From a checkpoint of a small image captioner.
Model: encoder arch gmlp, encoder layers 6, encoder width 320, decoder width 192, decoder layers 8, decoder norm layernorm, decoder activation gelu.
Training: soap at rate 0.0023, 23600 steps, batches of 256.
Rows from block 5 of the text decoder, named by matrix and row number. Rows with one number belong to one attention dimension. Each number is 128 + 24 x the weight over its row's rms, rounded and kept within 0 to 255. All counts start at 0. Numbers have three digits each. After the name is the row's rms in percent of the matrix's.
# q: attention query, key and value (stacked) (decoder.blocks.5.attn.qkv.weight, 576x192, the q third), inputs 0-95
# k: attention query, key and value (stacked) (decoder.blocks.5.attn.qkv.weight, 576x192, the k third), inputs 0-95
q.89 101:137140097135086092112098148129164128114150159113125154098158153093120144139145167092122111139117128086103143091123140112081137108144115122106111096116160114107093115127106130123150122115146124169108103112165127105138070111126122135147123116136107119069093122157148134098122148094087124128
q.90 096:140144115131136136102104116107154105161095153115126143147138068130180160119130113135132113139128111110128146108106142142157202160176097136142106149113114127129164089120155129119120105114097116104135124155155132116148106140084118113143164134128159128088131113115133135115108095131080107115
q.91 098:129080108117110161138143121089153100143127130150089120090118154174115148144099117121126117112161097148141093120066130127129094143187099091149121123131165161168102173157124145087156099113082126134148122079131152132131089119139161137129120079145144132105136084137146154142096082132107139104
q.92 097:115100145092145118111078156147119101142120131117126114125147141147090157136122185132167162107115150132138117106125135161173121106121121129129119130151096114147159143113153180142118127112124117086170122103127142136093114126097130136146140143119102096098099129115117072151116144099079117178
q.93 102:122095122145107116146113168142147151119102130129160132147123128067141159120110154156172148159120106154189104173092110139099147149125107128135086114107121141121132146126113103121120160146130140147103121081141111131103125146114165097145116119143116096175116074126113144117110109128152110130
q.94 099:091152101108107182171105132100104155171134161119150123114156123150113167132095131163160134073136135145132124095160087119127156104067152121101176178124119123159122134185114131154154111116149133186089135134110124149129107141150126130139150107099155133119127161117103110159199112131136118147
q.95 101:137164088136107114109141128141124092185134150131142109146122137136132161113133093099133109112105111086164160169171119148113131153095142145134116126149092140093173169134056129149190125126108115094139125150135135155116119122108093126157119158133153112127156103166124143090149152136132105113
q.96 110:161102132076086133139084134136129097091073111133134120141121111135100172135106116140122103164105141098119173163147128150128142153109074149110103098098112108111097130135104105125142156140102094088134121167117123142152087146138086104129122139157150103127144107148105170164133144126118142102
q.97 102:120142150137142157115086145101152139121138142097127116113101115139165139120149114125126120141172089141126120129098134093182128120135128118100148148093188158151096138134086088117143082084109155119115133143119165142115120137192125177114146186130150146127178129115097135107129152076123067102
q.98 101:108091106124143090133179145116177130146124130105121157134081108153121081123130119137163155158143133074101083105122169105114107132174139137115130109129160160134151114070116108122111117155145113153132169087122105135079159131127095142127144117122133077119110096142101114102118133132161122115
q.99 103:132136123096101095138121117171143134105101128130131096072126112102153105129118149149104104147140145109116134120118092160125117140129139147071133111111138171143099072120163139109100071129100074116140149144103132098167138135071151127091109091171165116117074139126103150090127137145093117121
q.100 104:149141124110140126161133165135090165125135149121109134163105128127142110156133153155139125146152162102135152127157146105129131100154127126136147112142087128114121140130110101138147139125124110116156149135138110155179090130120090129163122108148153128133120138139106124128129086135120124115
q.101 099:116130116083177133111089144125117098127088122108151099153145151170142127092138184127129143128146135124154132101154131136137138139119156162109127129191121158133133143099140101102116117105157164100153134104109153127152110114096168102155103163102114143111117144134145094105153099141140097120
q.102 102:082153145108119170126140075151123111149105087124120139148138124150112164125122139124155090151136108149139079126138134133162079115089097129105131134135099140129135140153144171154151110168124127121128142150157063140102110108143158109149120108148113122110124175112114081135104109139154097131
q.103 103:114135128121112126140144151094143130103104131174131071070152122136101147105107102115132135153100119133162144120119157186126154128128125140108123142116095133108095140136101114120118082127128106129150136112168137107106089149135137113146113126163119143137133184154153155100153079127173108171
q.104 100:087142105134099146137103091122132133133139100108113122099112134165132149115133141109112140135110103117087113114118114128144126136088090137118126131131143115080150116194144116101126144143067126157049116127128158144139153140100125123120155169124116129175082106121113128168152086145102162106
q.105 105:085106096128149122164142117096141146108162135147104159099142077110146124118098124148124128077114107129125195112098103098142126178177100133155115139076149188148146150094131128150112114133142110137130150145117128140138135127162141120160100129101141150164078083118130108123141099143126128143
q.106 096:146101093132087133134138127098144106095150131137143118134137151141126129094147157117145086104122133130108151095127136104172145137114134117115136125166140165121125113123137103159096146175117116119120166151135116109149168127126120152112104090105105110125150140109082118099144131110074150113
q.107 100:155179119159122121084146078116099140143121107133121136122099127130119104147137130154162147141144106124137112148138114138135098180128117147131157134119127100144158122154152170148142100096097146149099145101177114097110127146156151134124125151068151092113119124119135130104144120152092084128
q.108 103:092133142169162156107138164085126136152124082129113085137113115099126128165145122086164119141123122103114070166105095129121126085119121142123115108129126102097121165135111128156123118106138154089152082116130161115146151095152109122155136123121110105118137142146105195135128131116156123150
q.109 093:156119079115106120130149132138122140127118182153102095125141171127123105112124152123113136107155157169175103172140100097118126128111130095117105156195183113086171131115160127147144143167112134103140086129142168125091133138126123183113106144124128136137132106131107135116116133143113100134
q.110 102:119163183108135157154147141137156127158142172129159140109153119148126121155127125144122151125092098133134120118093141100104152149128105120149149125158112134116119139151134140160176124156147121101126153125106158141120106134151079119123124132127139147163104109139152141132121140134121143077
q.111 105:112178132108100157141103157133150121097149140137097112142141093156119128135122160106140121136128143095097099162124176116138139114120112154133116133129086126095133162121144130148124138154164072096099118078111102109177160142113104117149135153103146142143126137133112139112124117097125102111
q.112 100:090144131141107139110072129122136087165135151131111100114151145123171088088090102118106129142110111133104128147135101127140151117177142129123136109120147139096129111133180172106154152126082120111148140069128120125137144099129051154127118104161157139111110155151142118065144090156130166134
q.113 097:096136130129123125146116152103105118113104157100128153160128122110118129149106077176092103116137130167102127126132102175113119132143153091119115126123085113097115110138163115140191136154136092176165170166130149105113157091125132163105129070120116129143128134106122123143120136158114115150
q.114 096:106113164113133118100140133116150122102150125171134130098136139149159118178109093139136144187104161143113117141108130125143136119124153101132115138183100094142134172138103088110129159099154114128168096131162139126146152111084141087133083122124130151153130135150091101190101126073118089111
q.115 100:139161131121121103143133077150079142096085132112174120155114140116144141160113084140105099127144054116122095099075124120132113145144104099124111114121148125155142141102123135117093123130109069108146152132132128113158141140143133161119138134141138146145112145122171128152127120120119146141
q.116 101:148121156084098147141119105074120145154078144123124141137132123123118142159116118162162111144085150101132158132113157121086154121124151091126119137138145154118173152136141080140167151119169164161112131103072101117147146131146124140153115145089151108115139095101113127173146143122164128145
q.117 098:141113130136162105115122167130121081111128106106116140087124153075081116122131140129149127161136156112147132171131139122153094141161095080103173174137103145128141134119088153104120112169118101113106153128111095151122100147127140163081139120112108114151145128126113132182139120114099146125
q.118 102:129172138115139105152115148107130156102084140142063111152148128124164116116123162130129082135102133140119138099120175114107125149131126143135066133129102161122113156121133145153089087121124127157129115115128073132167104193130137125140143105130122133078174120163118113114092137108142099130
q.119 100:091098146117094150177140113125131181133187102156124085114149127143133142162145140124107120117135130144104110128096155131141137095162133143132150153147140104135153136145139143169146105136105128096109106104143113128156127117148094113059120111158133127130108151139115132125161151104111125101
q.120 100:077110099148076165126138074106153141097145095088112147155114108139121149128107149155111119177099088145128145119124124115110113108095164150145141140117102169098181130151092145115138087100099131125095120155139116127126133151117123103119124129075122115161112167132113128124097104131161159114
k.89 101:157142124126149121109144119122131145156128101114131140109101122082127146084131109138147137123135100080126148100126142066096148152129113084133135138126170079114133100117131174102139143126131112081108124136125103148127100139139145174188177177137096174144081114164160117175099114114112119169
k.90 095:145172101157130104152122165112137123176121128115141086106087115104130157095117151090101155138107108128172117169150115143104111116148130137124101109102162154141137107152153096145144103085135114166105145123128129148096097088098149085117134122126154181121149143126145144155110135066114137183
k.91 105:153138163126150094141170109084156136130115149190148138131108080124136129117145142140100152111156118136105153097104136144150146104159099112150106131127114179121116111162139125119129119122157169149107146136114163100116097147140145117115159158111147122149134123141155151103119120148125151135
k.92 098:129152120123130119128140143124123077116162131132144097145102128116093137126149112074125099126129129130124129158141176127103093141098128099168130088109073183130130155105150148117144113139110125177130142167085122128122122166131103113127130111120126133144093150112100159148185111161090102141
k.93 103:114111122113132134110166144127117139152119175121121082110153120119128151088125103111125133145102118100072142114139137085153199139160095114153110118117092114104126138147149139150120147141114069136096131117117128122147157144132163139098133116135153103109128164123150104127111105140133153094
k.94 099:173090082123119105171126106110103123125112137115124145105122130119144106167135158148135081123103143133098151115120137161118132127170116141095147147105107155148108155132145110110083174097142135094137131161117105128142104177128101132123136115139143107122142163138092125100118106081154094152
k.95 106:109126131060141118111148107136137141130138128129129138125130105112136140090148122099139137155151095105111092114157071128182145071119130165109130095137130123105127175113154153119098093136141106100131119131105145137128138123140079116161155138128151142104148147125139160163118124120179135125
k.96 105:121128106137102146132142066094108157125139135160170105147123109111132122098123098135116146144112080143137137117163096123102125118141098126125144131107113137137193140118091146120149150151123121133133122094162185144146113122138119123123157121139108134179173094115095072093160133105164145114
k.97 102:146123089140195163120122154095089107146087132108121154120141143132136109122117129160091130139118160134096151107082110137120121134146114118171130137125082071142132140167103163124150120174113089115125151124113116140076194092121102085126114151108115136155161119124119117140100142122164138119
k.98 100:118113141132087137154090126155076161127122111127106146128118130083128123159126131105097151127169156068120118149116081161140112149168158133123116109140129149137104115105157146075112115116146089104162135122149120133124134108134129115158135089085127099130132117149144107127144103120150116129
k.99 095:108148139140149142079116137171087176113095160130172156158148159126108103084134067096139136116134112078189117125114117091141109118183102103141152104116107149089125160121132109144110103115116139138104127128143140128127143133100147182127118116080115130133120170102118112176114138113161064136
k.100 100:108116120149117117181091145134172118156154092098110110123091138130117118143099133136118135125161156087127145140142124124131106125151127189062142103121083159126151133152120101126111090141135131114153171118147145127139133134153192145140138126158093156147133113126179137117111115093099125093
k.101 098:151089183107103139141179119119151124125141101130122132118139108136140173177155099086091139130095106118091124084132107106138134099112097129123138098137154151109116095122146126141133118117113145152127132102094158153125142126143160123161157108141116122104144088131100178153109118162123124120
k.102 098:083106101136168121141140151106128088073129099140152100129123100152125127145132144196160109144064128117098202123125099134158140134141140109152123133091136110137156158119128124110120150113119152163118138155116134118121103133156102126160118153133176110137116100129143154150137106100122118127
k.103 097:082139132086101156138071148112131100106132095166104104117144101115155112119103142121127117088114113119139139123157129072106125096118149133111143099101118147113104130108113135133105150120167150127111105065101112110122130146110162115172135150175099098140170143117114152104116128120141139119
k.104 097:093165125111085121128161172102157147118144089128140153165128107166163147154128160151068121147141158148103076144143126128147139130094139106124118128119082115170122114104108165105123076109135085168119160110103115136156126156124151124134105155127094106161112143116114129112173177152159114138
k.105 099:140125116134165118102145121177192156143071141100130124144108141131101131159167158154142140156137148118082121142095126165127097142154122181139129151180150118189129131148136126086122132133115116132113149114155109113085093150155132161123146133126125058146111120136141123145156122143124148154
k.106 103:149130095111158122120110146095156157165120128167145128151130122135187163117127130104162132136143144086154132148141148121119125143122108122168086120102158121176078150125169140156152080125128097133102145088106076121131089115137104128129131144114192149139137136081148059122115075127124120173
k.107 101:132133130099124081099082138134166106082109111112140118138149127171142127109174154112119096168131154087134155099099131091164102152133104152128129210145129117150116107136119114175097137189113116134167140132120125155154109120120104058149115157088122141116114132130127158121159119123127101128
k.108 098:172112130133115121084109126117149142161152142144084112157174146155087168111152107152146147159147136139155117134121135149089127134103090148115130100107142133116152104173139127162112158176137109136139121100121123142149094116137124093167171134141150133085108098098067108158140139129135143153
k.109 102:119130102107139169096130121128119150124166135190102128156152137123146177111138167114136171100103134111141144120059139140095156127158132132131154122143158127143165097140132147139150122122169141149150114118095136138111113120118194136146113188145111142121149123115114132132099174114100111111
k.110 101:103110079061113127135121117103132143151164143124142114124045151126101110118081128119125115119077135115141123088085181138125145153113120124183118159106077109119137125107115143103138094125105113121151129092137152137146114140153120145102125161123128132132110153093143131128131091111152139122
k.111 102:143074121134122138118181150158115130104070142178148168125130120140150137120137134133154167124132149111114115135113115091155092128145126127161137130142099103159120151138098137126110107149098138158119154124135162144134104143133091126094155101094097130099092146131103098145140128148091125145
k.112 103:115122143130123090151149103131087117144162131144166120165147152118124135117116099120167134106129124134107075168151101145109113153124124128100110092128144129132115093127145167150134117169135151150131137138128105163136101103135132159093127141125138098147144088139142143155119129103148134111
k.113 100:138171151127107087130094104138119161129174080084115147120152132137134099097149101128148127120127167147161148125153114141162135102109124161139117119158138139094146096137155108112104091079106118117125111112131170138145134130157108134154100126111134094110171109152122170137141192112144150115
k.114 096:141151093107192160121095116132120149133093155183104112100119138106112144136138090130088137145155194143084109101158121110143101127113147143113138119145140156079164120130116154063188175088129126120099160133120129147106120152136139120135138134104149159111118103161103152152173173139117158149
k.115 097:146139107119088124098141117149196143142147139088115081127123111112130161140129162093163170095103100132117126129129110101132131135143131084105120171130098113093129147144113125136132149100140113109157054127128113141139154142119130107118083130105193148139152125132127159174105142114111131161
k.116 097:179143152135147114118113135126118145135102150143115132097114147135126138138144149211093120097124135147158159132117138187114134187115107130144099115115139148143122136124136085134158130136097075151154130143126087090100129122139154097117149106116157143151130143152088128102153124147079122111
k.117 099:086118124121144128127138076127152076098128157131139100134132106145134089094156144127128170133092089134170115101135107104150074134148156130151169109126116068129102109101153124123132107113078129127138160180137112133134089136091132112146096135159098152154143129121087106174110115125142149090
k.118 106:147105116064113117151164163105167128137142129145136102159085126123164104131153129123136148130108132086126144135118159063112153071133117139140149099150100146195152118180179143113125126121136083138093099124120128138103115079156153112098099104119113123114147144106155132165106137141173119142
k.119 102:120123106105140118097111125138141119115134120155084108144119138145132106138106131155120129126105115153107139115118108132120174156121103121092103145151080169198112142154117121170114149115146109153118161139084123135121115104149123172154151112129163137102105175173151128103138118162128101129
k.120 100:165116095102157164120133128110136138144119127152126117165140117168139119089160126101075092146111112122111138120151112144117105081163126086131100119142129119131116119152138085163123108112125155100133105157125124113115131129143099123091083118157140148092106089130131132142159143150132144125