A small image captioner, trained from scratch: batches of 256, 118.8 epochs.
Rows from block 3 of the image encoder, named by matrix and row number. Rows with one number belong to one neuron. Each number is 200 + 20 x the weight over its row's rms, rounded and kept within 0 to 999. All counts start at 0. After the name is the row's rms in percent of the matrix's.
# u: gMLP up (value half) (encoder.blocks.3.mixer.u.weight, 640x320), inputs 160-319
# v: gMLP up (gate half) (encoder.blocks.3.mixer.v.weight, 640x320), inputs 160-319
# out: gMLP down (encoder.blocks.3.mixer.out.weight, 320x640, transposed), outputs 160-319
u.412,105,214,181,161,237,210,222,220,231,191,181,209,231,218,175,215,204,241,191,159,214,197,211,220,230,215,220,195,247,186,198,137,198,198,210,176,199,210,187,226,220,172,199,214,213,208,154,204,236,204,199,222,191,260,196,214,192,193,204,200,196,189,178,194,204,175,197,185,156,238,168,202,158,181,180,198,185,201,233,186,223,184,197,171,219,170,169,205,213,205,142,192,217,222,235,195,234,199,199,193,204,169,198,181,228,191,210,175,195,210,199,213,220,229,196,171,253,176,202,212,213,205,208,196,211,208,173,219,178,194,207,207,217,211,162,179,205,195,202,214,206,205,178,232,212,175,188,201,180,182,221,197,190,216,195,189,208,201,180,191,223
u.413,100,216,192,209,196,172,184,203,207,195,219,185,205,186,216,203,208,205,175,198,179,230,213,211,274,201,195,216,173,184,207,185,188,194,212,218,215,219,209,181,202,210,191,181,210,204,211,198,206,153,225,195,202,245,187,200,213,214,188,204,197,198,160,202,196,179,223,201,206,211,226,221,235,202,200,239,196,195,218,200,182,194,191,196,238,165,214,224,202,225,206,198,273,160,196,220,222,195,214,222,181,206,221,210,184,220,185,199,197,177,213,188,194,231,189,202,217,201,203,176,204,199,187,154,213,170,155,196,229,217,201,210,203,195,182,170,194,236,177,205,181,202,181,175,224,178,207,233,211,193,217,204,231,205,194,175,180,161,210,192,187
u.414,100,233,178,196,184,173,229,165,189,144,184,223,185,196,210,153,212,165,200,204,231,213,179,192,207,182,188,184,159,186,190,210,217,214,201,207,204,166,212,209,201,192,202,222,185,193,209,226,208,199,171,176,207,185,184,192,191,211,190,207,177,205,203,197,178,214,191,192,190,215,197,209,185,212,206,173,201,184,192,192,240,203,186,191,195,191,186,204,189,195,162,193,208,208,239,198,216,223,200,168,193,223,198,145,178,201,217,198,183,206,186,266,232,216,183,212,220,226,175,179,178,220,207,229,209,229,202,203,216,183,195,151,199,190,231,185,166,225,184,180,184,203,216,228,228,234,189,190,221,167,203,161,210,214,197,187,208,196,197,257,189
u.415,096,226,173,235,193,209,227,202,224,191,223,173,208,189,185,194,213,189,222,196,217,235,223,218,199,208,189,217,207,207,203,183,216,222,186,192,250,192,205,178,221,204,201,197,197,200,152,200,221,181,205,165,201,208,202,224,183,197,200,187,215,187,167,201,171,216,202,230,198,178,162,191,212,189,195,214,173,199,223,189,203,156,190,223,207,259,198,199,195,170,160,228,209,169,188,215,191,216,214,181,199,206,220,219,220,180,208,229,176,232,199,225,200,197,204,196,188,209,194,224,198,189,190,205,219,209,197,200,194,193,196,196,190,237,188,140,227,222,195,196,222,198,225,178,214,194,197,214,171,199,240,187,226,187,184,234,173,130,193,183,223
u.416,110,192,171,207,221,196,182,212,186,186,229,230,184,209,172,194,209,197,215,254,219,226,202,194,215,175,179,192,213,212,204,229,198,201,209,199,174,188,223,216,200,222,169,183,168,182,197,196,168,189,240,214,201,195,216,205,189,161,190,186,218,159,228,198,199,198,222,196,201,226,173,200,198,189,210,177,193,198,200,169,206,184,202,172,188,191,194,244,186,185,194,190,175,231,205,191,241,195,216,203,164,196,177,209,199,201,197,219,186,219,218,189,208,200,210,202,204,169,205,224,235,167,175,159,175,201,209,198,198,168,182,215,225,219,231,163,188,190,188,219,219,222,173,178,206,186,230,199,173,192,216,204,220,142,168,230,234,198,208,222,210
u.417,098,144,175,174,174,195,191,192,196,202,218,208,225,177,215,178,212,225,207,215,175,206,237,195,213,187,194,224,173,236,210,205,190,189,200,235,190,214,197,208,210,210,150,202,205,202,198,214,189,225,179,219,162,184,215,172,161,214,229,204,238,202,232,169,190,247,197,202,223,197,182,182,224,191,183,185,192,187,214,206,227,195,214,174,218,219,180,206,196,194,221,237,182,172,182,180,202,220,184,177,201,219,204,175,218,182,177,207,198,161,226,211,202,213,195,202,192,197,226,201,207,168,190,198,193,196,180,185,208,208,192,226,197,190,181,186,189,207,184,186,172,234,228,171,208,214,220,197,227,198,235,218,192,212,190,228,215,220,167,206,211
u.418,105,210,240,167,222,203,214,229,211,250,173,191,178,192,186,160,181,174,219,199,187,218,195,225,230,240,183,182,207,201,216,166,212,185,239,163,184,195,182,215,189,222,190,163,170,173,215,184,202,182,195,212,218,211,208,185,200,170,188,227,208,233,183,182,179,181,243,235,169,265,223,203,196,194,195,212,225,218,211,198,184,219,193,160,197,217,207,220,182,196,189,209,189,185,204,175,213,222,209,199,185,199,221,193,198,236,173,176,186,198,197,198,201,215,187,191,193,202,195,192,192,176,220,203,217,184,194,213,185,181,203,198,160,156,216,170,207,177,204,195,182,197,243,193,185,209,179,170,215,201,179,215,171,183,182,191,224,195,176,199,202
v.412,101,185,192,210,149,183,203,226,222,199,208,218,182,184,204,203,228,201,214,198,233,210,223,165,188,181,196,194,204,215,180,194,168,189,189,179,197,210,190,194,194,194,186,215,190,189,196,264,184,200,212,203,210,202,236,198,184,216,188,202,214,200,183,213,176,155,184,172,235,204,175,221,214,210,196,180,230,164,203,166,187,216,194,211,164,244,211,225,201,175,175,236,212,195,201,198,226,219,246,210,182,177,199,194,183,202,176,193,215,220,205,211,182,201,209,197,199,171,190,184,193,222,239,185,222,221,234,177,178,197,226,242,215,231,215,214,212,245,184,220,191,180,210,217,212,202,159,194,200,216,208,176,210,210,206,228,233,219,213,194,218
v.413,100,198,184,163,219,198,185,208,203,207,182,214,204,201,176,203,181,203,226,192,223,212,165,179,193,200,210,199,208,219,212,231,176,176,168,196,177,214,241,191,177,241,176,180,179,186,182,250,211,184,229,202,210,183,185,221,219,203,196,218,206,164,157,191,200,184,200,191,213,224,200,183,203,175,211,191,250,221,225,219,206,214,273,205,199,216,217,188,196,186,206,202,213,219,216,188,201,221,234,210,201,216,213,239,195,190,213,155,205,213,178,206,171,189,206,209,186,209,233,197,177,208,171,200,191,191,184,231,198,184,220,210,179,198,171,183,217,186,160,217,230,206,189,192,190,214,221,201,216,208,209,210,221,245,193,177,216,200,203,213,247
v.414,101,184,249,244,202,231,226,220,176,207,207,199,187,196,246,164,183,213,172,236,197,208,207,171,203,156,249,230,208,200,216,215,214,181,214,198,195,193,194,225,200,161,206,203,203,187,192,191,184,215,199,198,199,214,210,194,210,161,199,198,199,194,204,168,166,167,237,222,212,209,203,205,239,194,226,191,178,166,196,201,193,212,189,189,209,194,211,199,184,217,176,241,188,191,184,167,145,236,198,186,183,190,200,180,166,189,179,182,198,242,169,180,186,230,168,208,209,226,176,212,188,159,199,212,202,169,216,196,200,157,196,222,203,204,205,200,201,216,183,193,206,212,176,206,216,222,207,231,189,232,203,229,184,183,217,219,204,194,182,165,208
v.415,093,189,179,196,242,185,180,206,194,185,159,202,180,192,170,218,184,175,223,209,192,197,222,186,206,181,216,185,204,234,192,222,236,190,233,215,203,215,234,221,200,215,185,224,250,160,208,203,177,230,192,223,222,217,222,188,206,196,210,220,205,173,240,193,186,194,238,195,212,209,208,169,221,188,204,189,196,192,228,215,175,211,225,206,181,205,200,193,196,209,170,191,216,197,204,173,179,203,177,200,204,197,210,174,210,236,218,220,231,189,196,206,203,200,235,188,195,203,228,207,187,181,232,209,240,212,203,191,184,194,241,186,192,184,209,203,234,198,199,222,187,180,212,222,212,184,190,218,246,209,209,210,243,149,203,233,208,187,241,205,207
v.416,102,249,225,212,216,225,196,248,234,192,210,194,179,168,176,207,219,219,206,198,206,193,253,185,200,206,198,190,175,194,209,194,186,192,188,215,197,226,206,202,185,190,159,217,157,191,198,219,206,181,171,201,200,219,167,192,200,169,156,215,181,160,169,206,164,176,194,201,181,209,183,177,222,185,197,188,187,185,201,203,216,230,191,230,190,197,162,172,159,252,230,175,211,222,228,185,209,174,199,196,192,196,199,183,208,195,186,214,216,204,169,225,201,231,209,184,165,230,209,206,215,172,210,188,204,210,193,195,191,225,211,173,219,239,161,237,187,227,240,219,224,196,216,233,142,209,186,204,165,173,155,223,227,233,190,199,168,187,201,175,224
v.417,106,177,165,225,167,250,214,169,205,188,200,177,188,217,190,179,206,152,191,230,201,211,212,163,213,198,247,195,201,190,180,153,225,200,211,196,211,226,219,206,203,190,197,203,213,189,164,226,220,228,208,201,176,224,181,191,204,199,200,226,185,197,187,193,184,203,221,213,166,178,223,205,212,188,204,190,224,172,200,252,211,225,191,190,204,200,188,208,213,176,213,209,195,213,193,204,227,246,190,172,262,200,168,168,191,212,216,229,210,177,202,205,243,231,185,203,167,170,224,203,167,197,189,206,179,202,191,181,187,173,178,196,181,187,203,183,215,245,195,198,175,187,181,209,175,215,184,189,207,204,239,186,220,195,212,182,192,184,187,202,172
v.418,099,173,181,190,228,190,243,192,195,208,194,192,170,184,195,189,193,220,199,210,201,214,219,187,173,169,207,194,187,157,202,206,216,210,216,203,167,217,229,188,249,203,196,200,182,177,185,185,205,209,194,199,166,220,190,217,173,198,223,215,185,200,165,196,209,213,197,165,168,201,177,180,205,167,200,153,204,209,193,186,219,221,139,194,220,197,207,162,226,237,213,203,194,230,229,196,195,176,237,252,213,222,192,161,186,226,206,176,143,223,213,203,209,212,218,170,188,185,210,199,213,187,215,171,190,220,170,190,188,193,211,220,191,198,188,205,199,215,220,153,194,204,213,193,206,168,216,192,195,185,205,215,217,172,179,213,191,193,210,206,181
out.412,100,210,211,191,236,199,197,247,248,218,180,174,191,204,196,207,206,194,214,208,200,214,192,171,237,190,189,226,197,193,155,189,199,200,232,213,242,198,196,190,163,212,194,170,245,204,164,215,190,206,189,205,216,207,184,194,215,216,216,190,205,223,195,223,203,208,192,188,217,202,170,184,153,250,204,210,228,225,243,187,236,181,228,163,179,180,223,218,186,200,212,205,187,216,190,242,172,203,155,193,213,183,214,210,222,199,192,219,204,204,188,210,222,204,173,208,187,183,201,175,195,194,186,192,204,218,203,209,248,171,185,234,218,167,203,182,180,194,157,213,199,248,218,222,190,215,213,216,208,231,179,196,181,187,201,173,199,190,213,209,203
out.413,099,198,214,215,221,174,185,200,209,195,196,202,138,219,197,194,208,187,197,237,167,216,214,210,197,195,212,173,216,179,214,229,231,207,219,187,183,187,219,169,210,195,199,216,157,193,190,180,192,209,231,166,211,204,205,173,194,201,196,234,192,187,185,193,230,200,183,185,188,215,224,204,211,194,201,210,220,218,195,187,226,207,191,189,209,249,205,188,221,210,228,200,189,225,203,173,210,145,181,204,219,199,207,193,201,235,236,200,185,219,178,188,229,166,213,213,197,188,215,184,206,171,196,199,182,206,218,229,168,228,210,196,238,195,183,179,215,205,179,199,191,214,187,212,204,191,210,231,208,201,181,191,173,217,196,174,190,205,209,230,213
out.414,105,220,251,210,164,150,202,215,187,205,203,180,187,181,184,199,185,198,219,193,199,222,217,230,179,217,232,233,182,196,175,187,187,237,200,225,191,200,182,203,206,196,219,205,186,169,157,189,204,210,192,185,234,194,218,157,221,187,247,191,211,187,190,184,199,196,201,219,193,247,168,216,235,230,206,201,218,207,194,168,214,189,211,160,185,195,195,185,202,205,202,186,172,218,194,225,221,214,218,220,192,258,209,185,219,201,216,218,167,227,226,209,195,194,239,162,219,189,232,187,182,201,230,204,238,213,204,216,217,196,192,191,224,223,203,203,204,186,196,187,224,205,213,188,194,182,198,197,216,163,202,188,183,215,174,186,179,202,208,168,188
out.415,099,189,198,223,209,170,218,223,248,196,196,197,181,176,212,179,224,201,217,206,205,209,222,190,204,184,171,221,187,186,207,205,230,231,202,228,205,215,187,197,257,187,215,198,195,202,203,213,190,180,203,182,193,183,213,194,240,189,216,186,178,170,193,204,236,220,176,225,183,207,226,203,245,241,176,174,223,210,158,201,199,185,195,197,158,197,206,224,208,243,224,232,170,194,200,201,179,212,197,188,239,189,169,172,200,220,244,232,199,184,207,204,184,209,213,214,200,213,204,200,189,213,194,188,233,193,217,209,195,190,226,172,208,236,198,198,213,218,176,212,216,217,174,224,207,191,197,219,218,186,224,207,233,222,199,199,166,199,176,218,194
out.416,101,194,202,247,240,206,185,191,233,229,202,197,217,192,197,200,227,210,207,187,166,221,248,202,212,193,216,228,221,240,202,201,221,201,207,196,192,213,208,207,211,200,210,191,183,242,192,166,204,194,187,192,191,208,183,214,200,171,173,162,196,153,214,185,188,168,189,215,202,185,223,182,170,206,205,216,204,233,163,200,187,188,209,190,186,224,192,206,184,188,205,199,201,206,209,227,194,205,223,174,184,186,195,179,183,202,194,208,217,189,201,161,197,155,236,197,189,195,192,199,213,198,213,208,194,194,197,171,214,227,176,221,205,177,183,179,194,186,201,193,204,189,160,245,164,183,205,174,215,198,201,213,202,209,181,204,214,211,233,198,225
out.417,099,206,162,199,214,179,188,170,206,194,159,208,219,238,161,185,181,166,210,176,232,215,187,202,169,227,175,196,155,183,192,218,197,191,215,182,181,215,236,173,179,223,230,192,219,196,196,156,219,202,203,186,197,215,223,180,191,220,212,155,199,185,213,219,218,230,221,190,212,175,221,222,200,200,206,203,190,195,225,180,201,237,228,212,201,203,172,208,168,179,161,188,199,193,180,203,172,220,150,193,202,198,199,205,205,186,227,169,195,221,199,225,190,216,193,192,215,177,216,190,222,223,221,246,232,163,172,220,167,196,212,203,193,214,187,235,212,198,194,211,181,198,208,179,202,168,172,191,213,200,184,222,202,207,197,218,177,215,191,207,195
out.418,100,206,173,205,193,202,209,229,234,190,246,176,187,194,201,197,186,195,233,190,207,175,200,191,217,235,208,190,227,174,231,202,235,224,200,217,194,214,147,211,227,242,202,204,195,208,248,203,198,218,195,215,191,196,191,208,221,191,225,216,255,223,218,202,195,212,224,192,210,223,147,191,207,194,201,212,185,177,190,218,173,197,216,224,213,227,226,231,210,189,196,209,184,216,174,189,192,192,165,164,223,227,181,216,211,172,205,197,186,183,205,214,200,189,260,204,229,194,207,207,174,148,193,196,202,204,216,189,201,193,229,170,198,199,208,232,176,205,212,215,223,216,190,168,227,199,224,178,180,178,205,198,172,201,211,197,205,239,170,204,197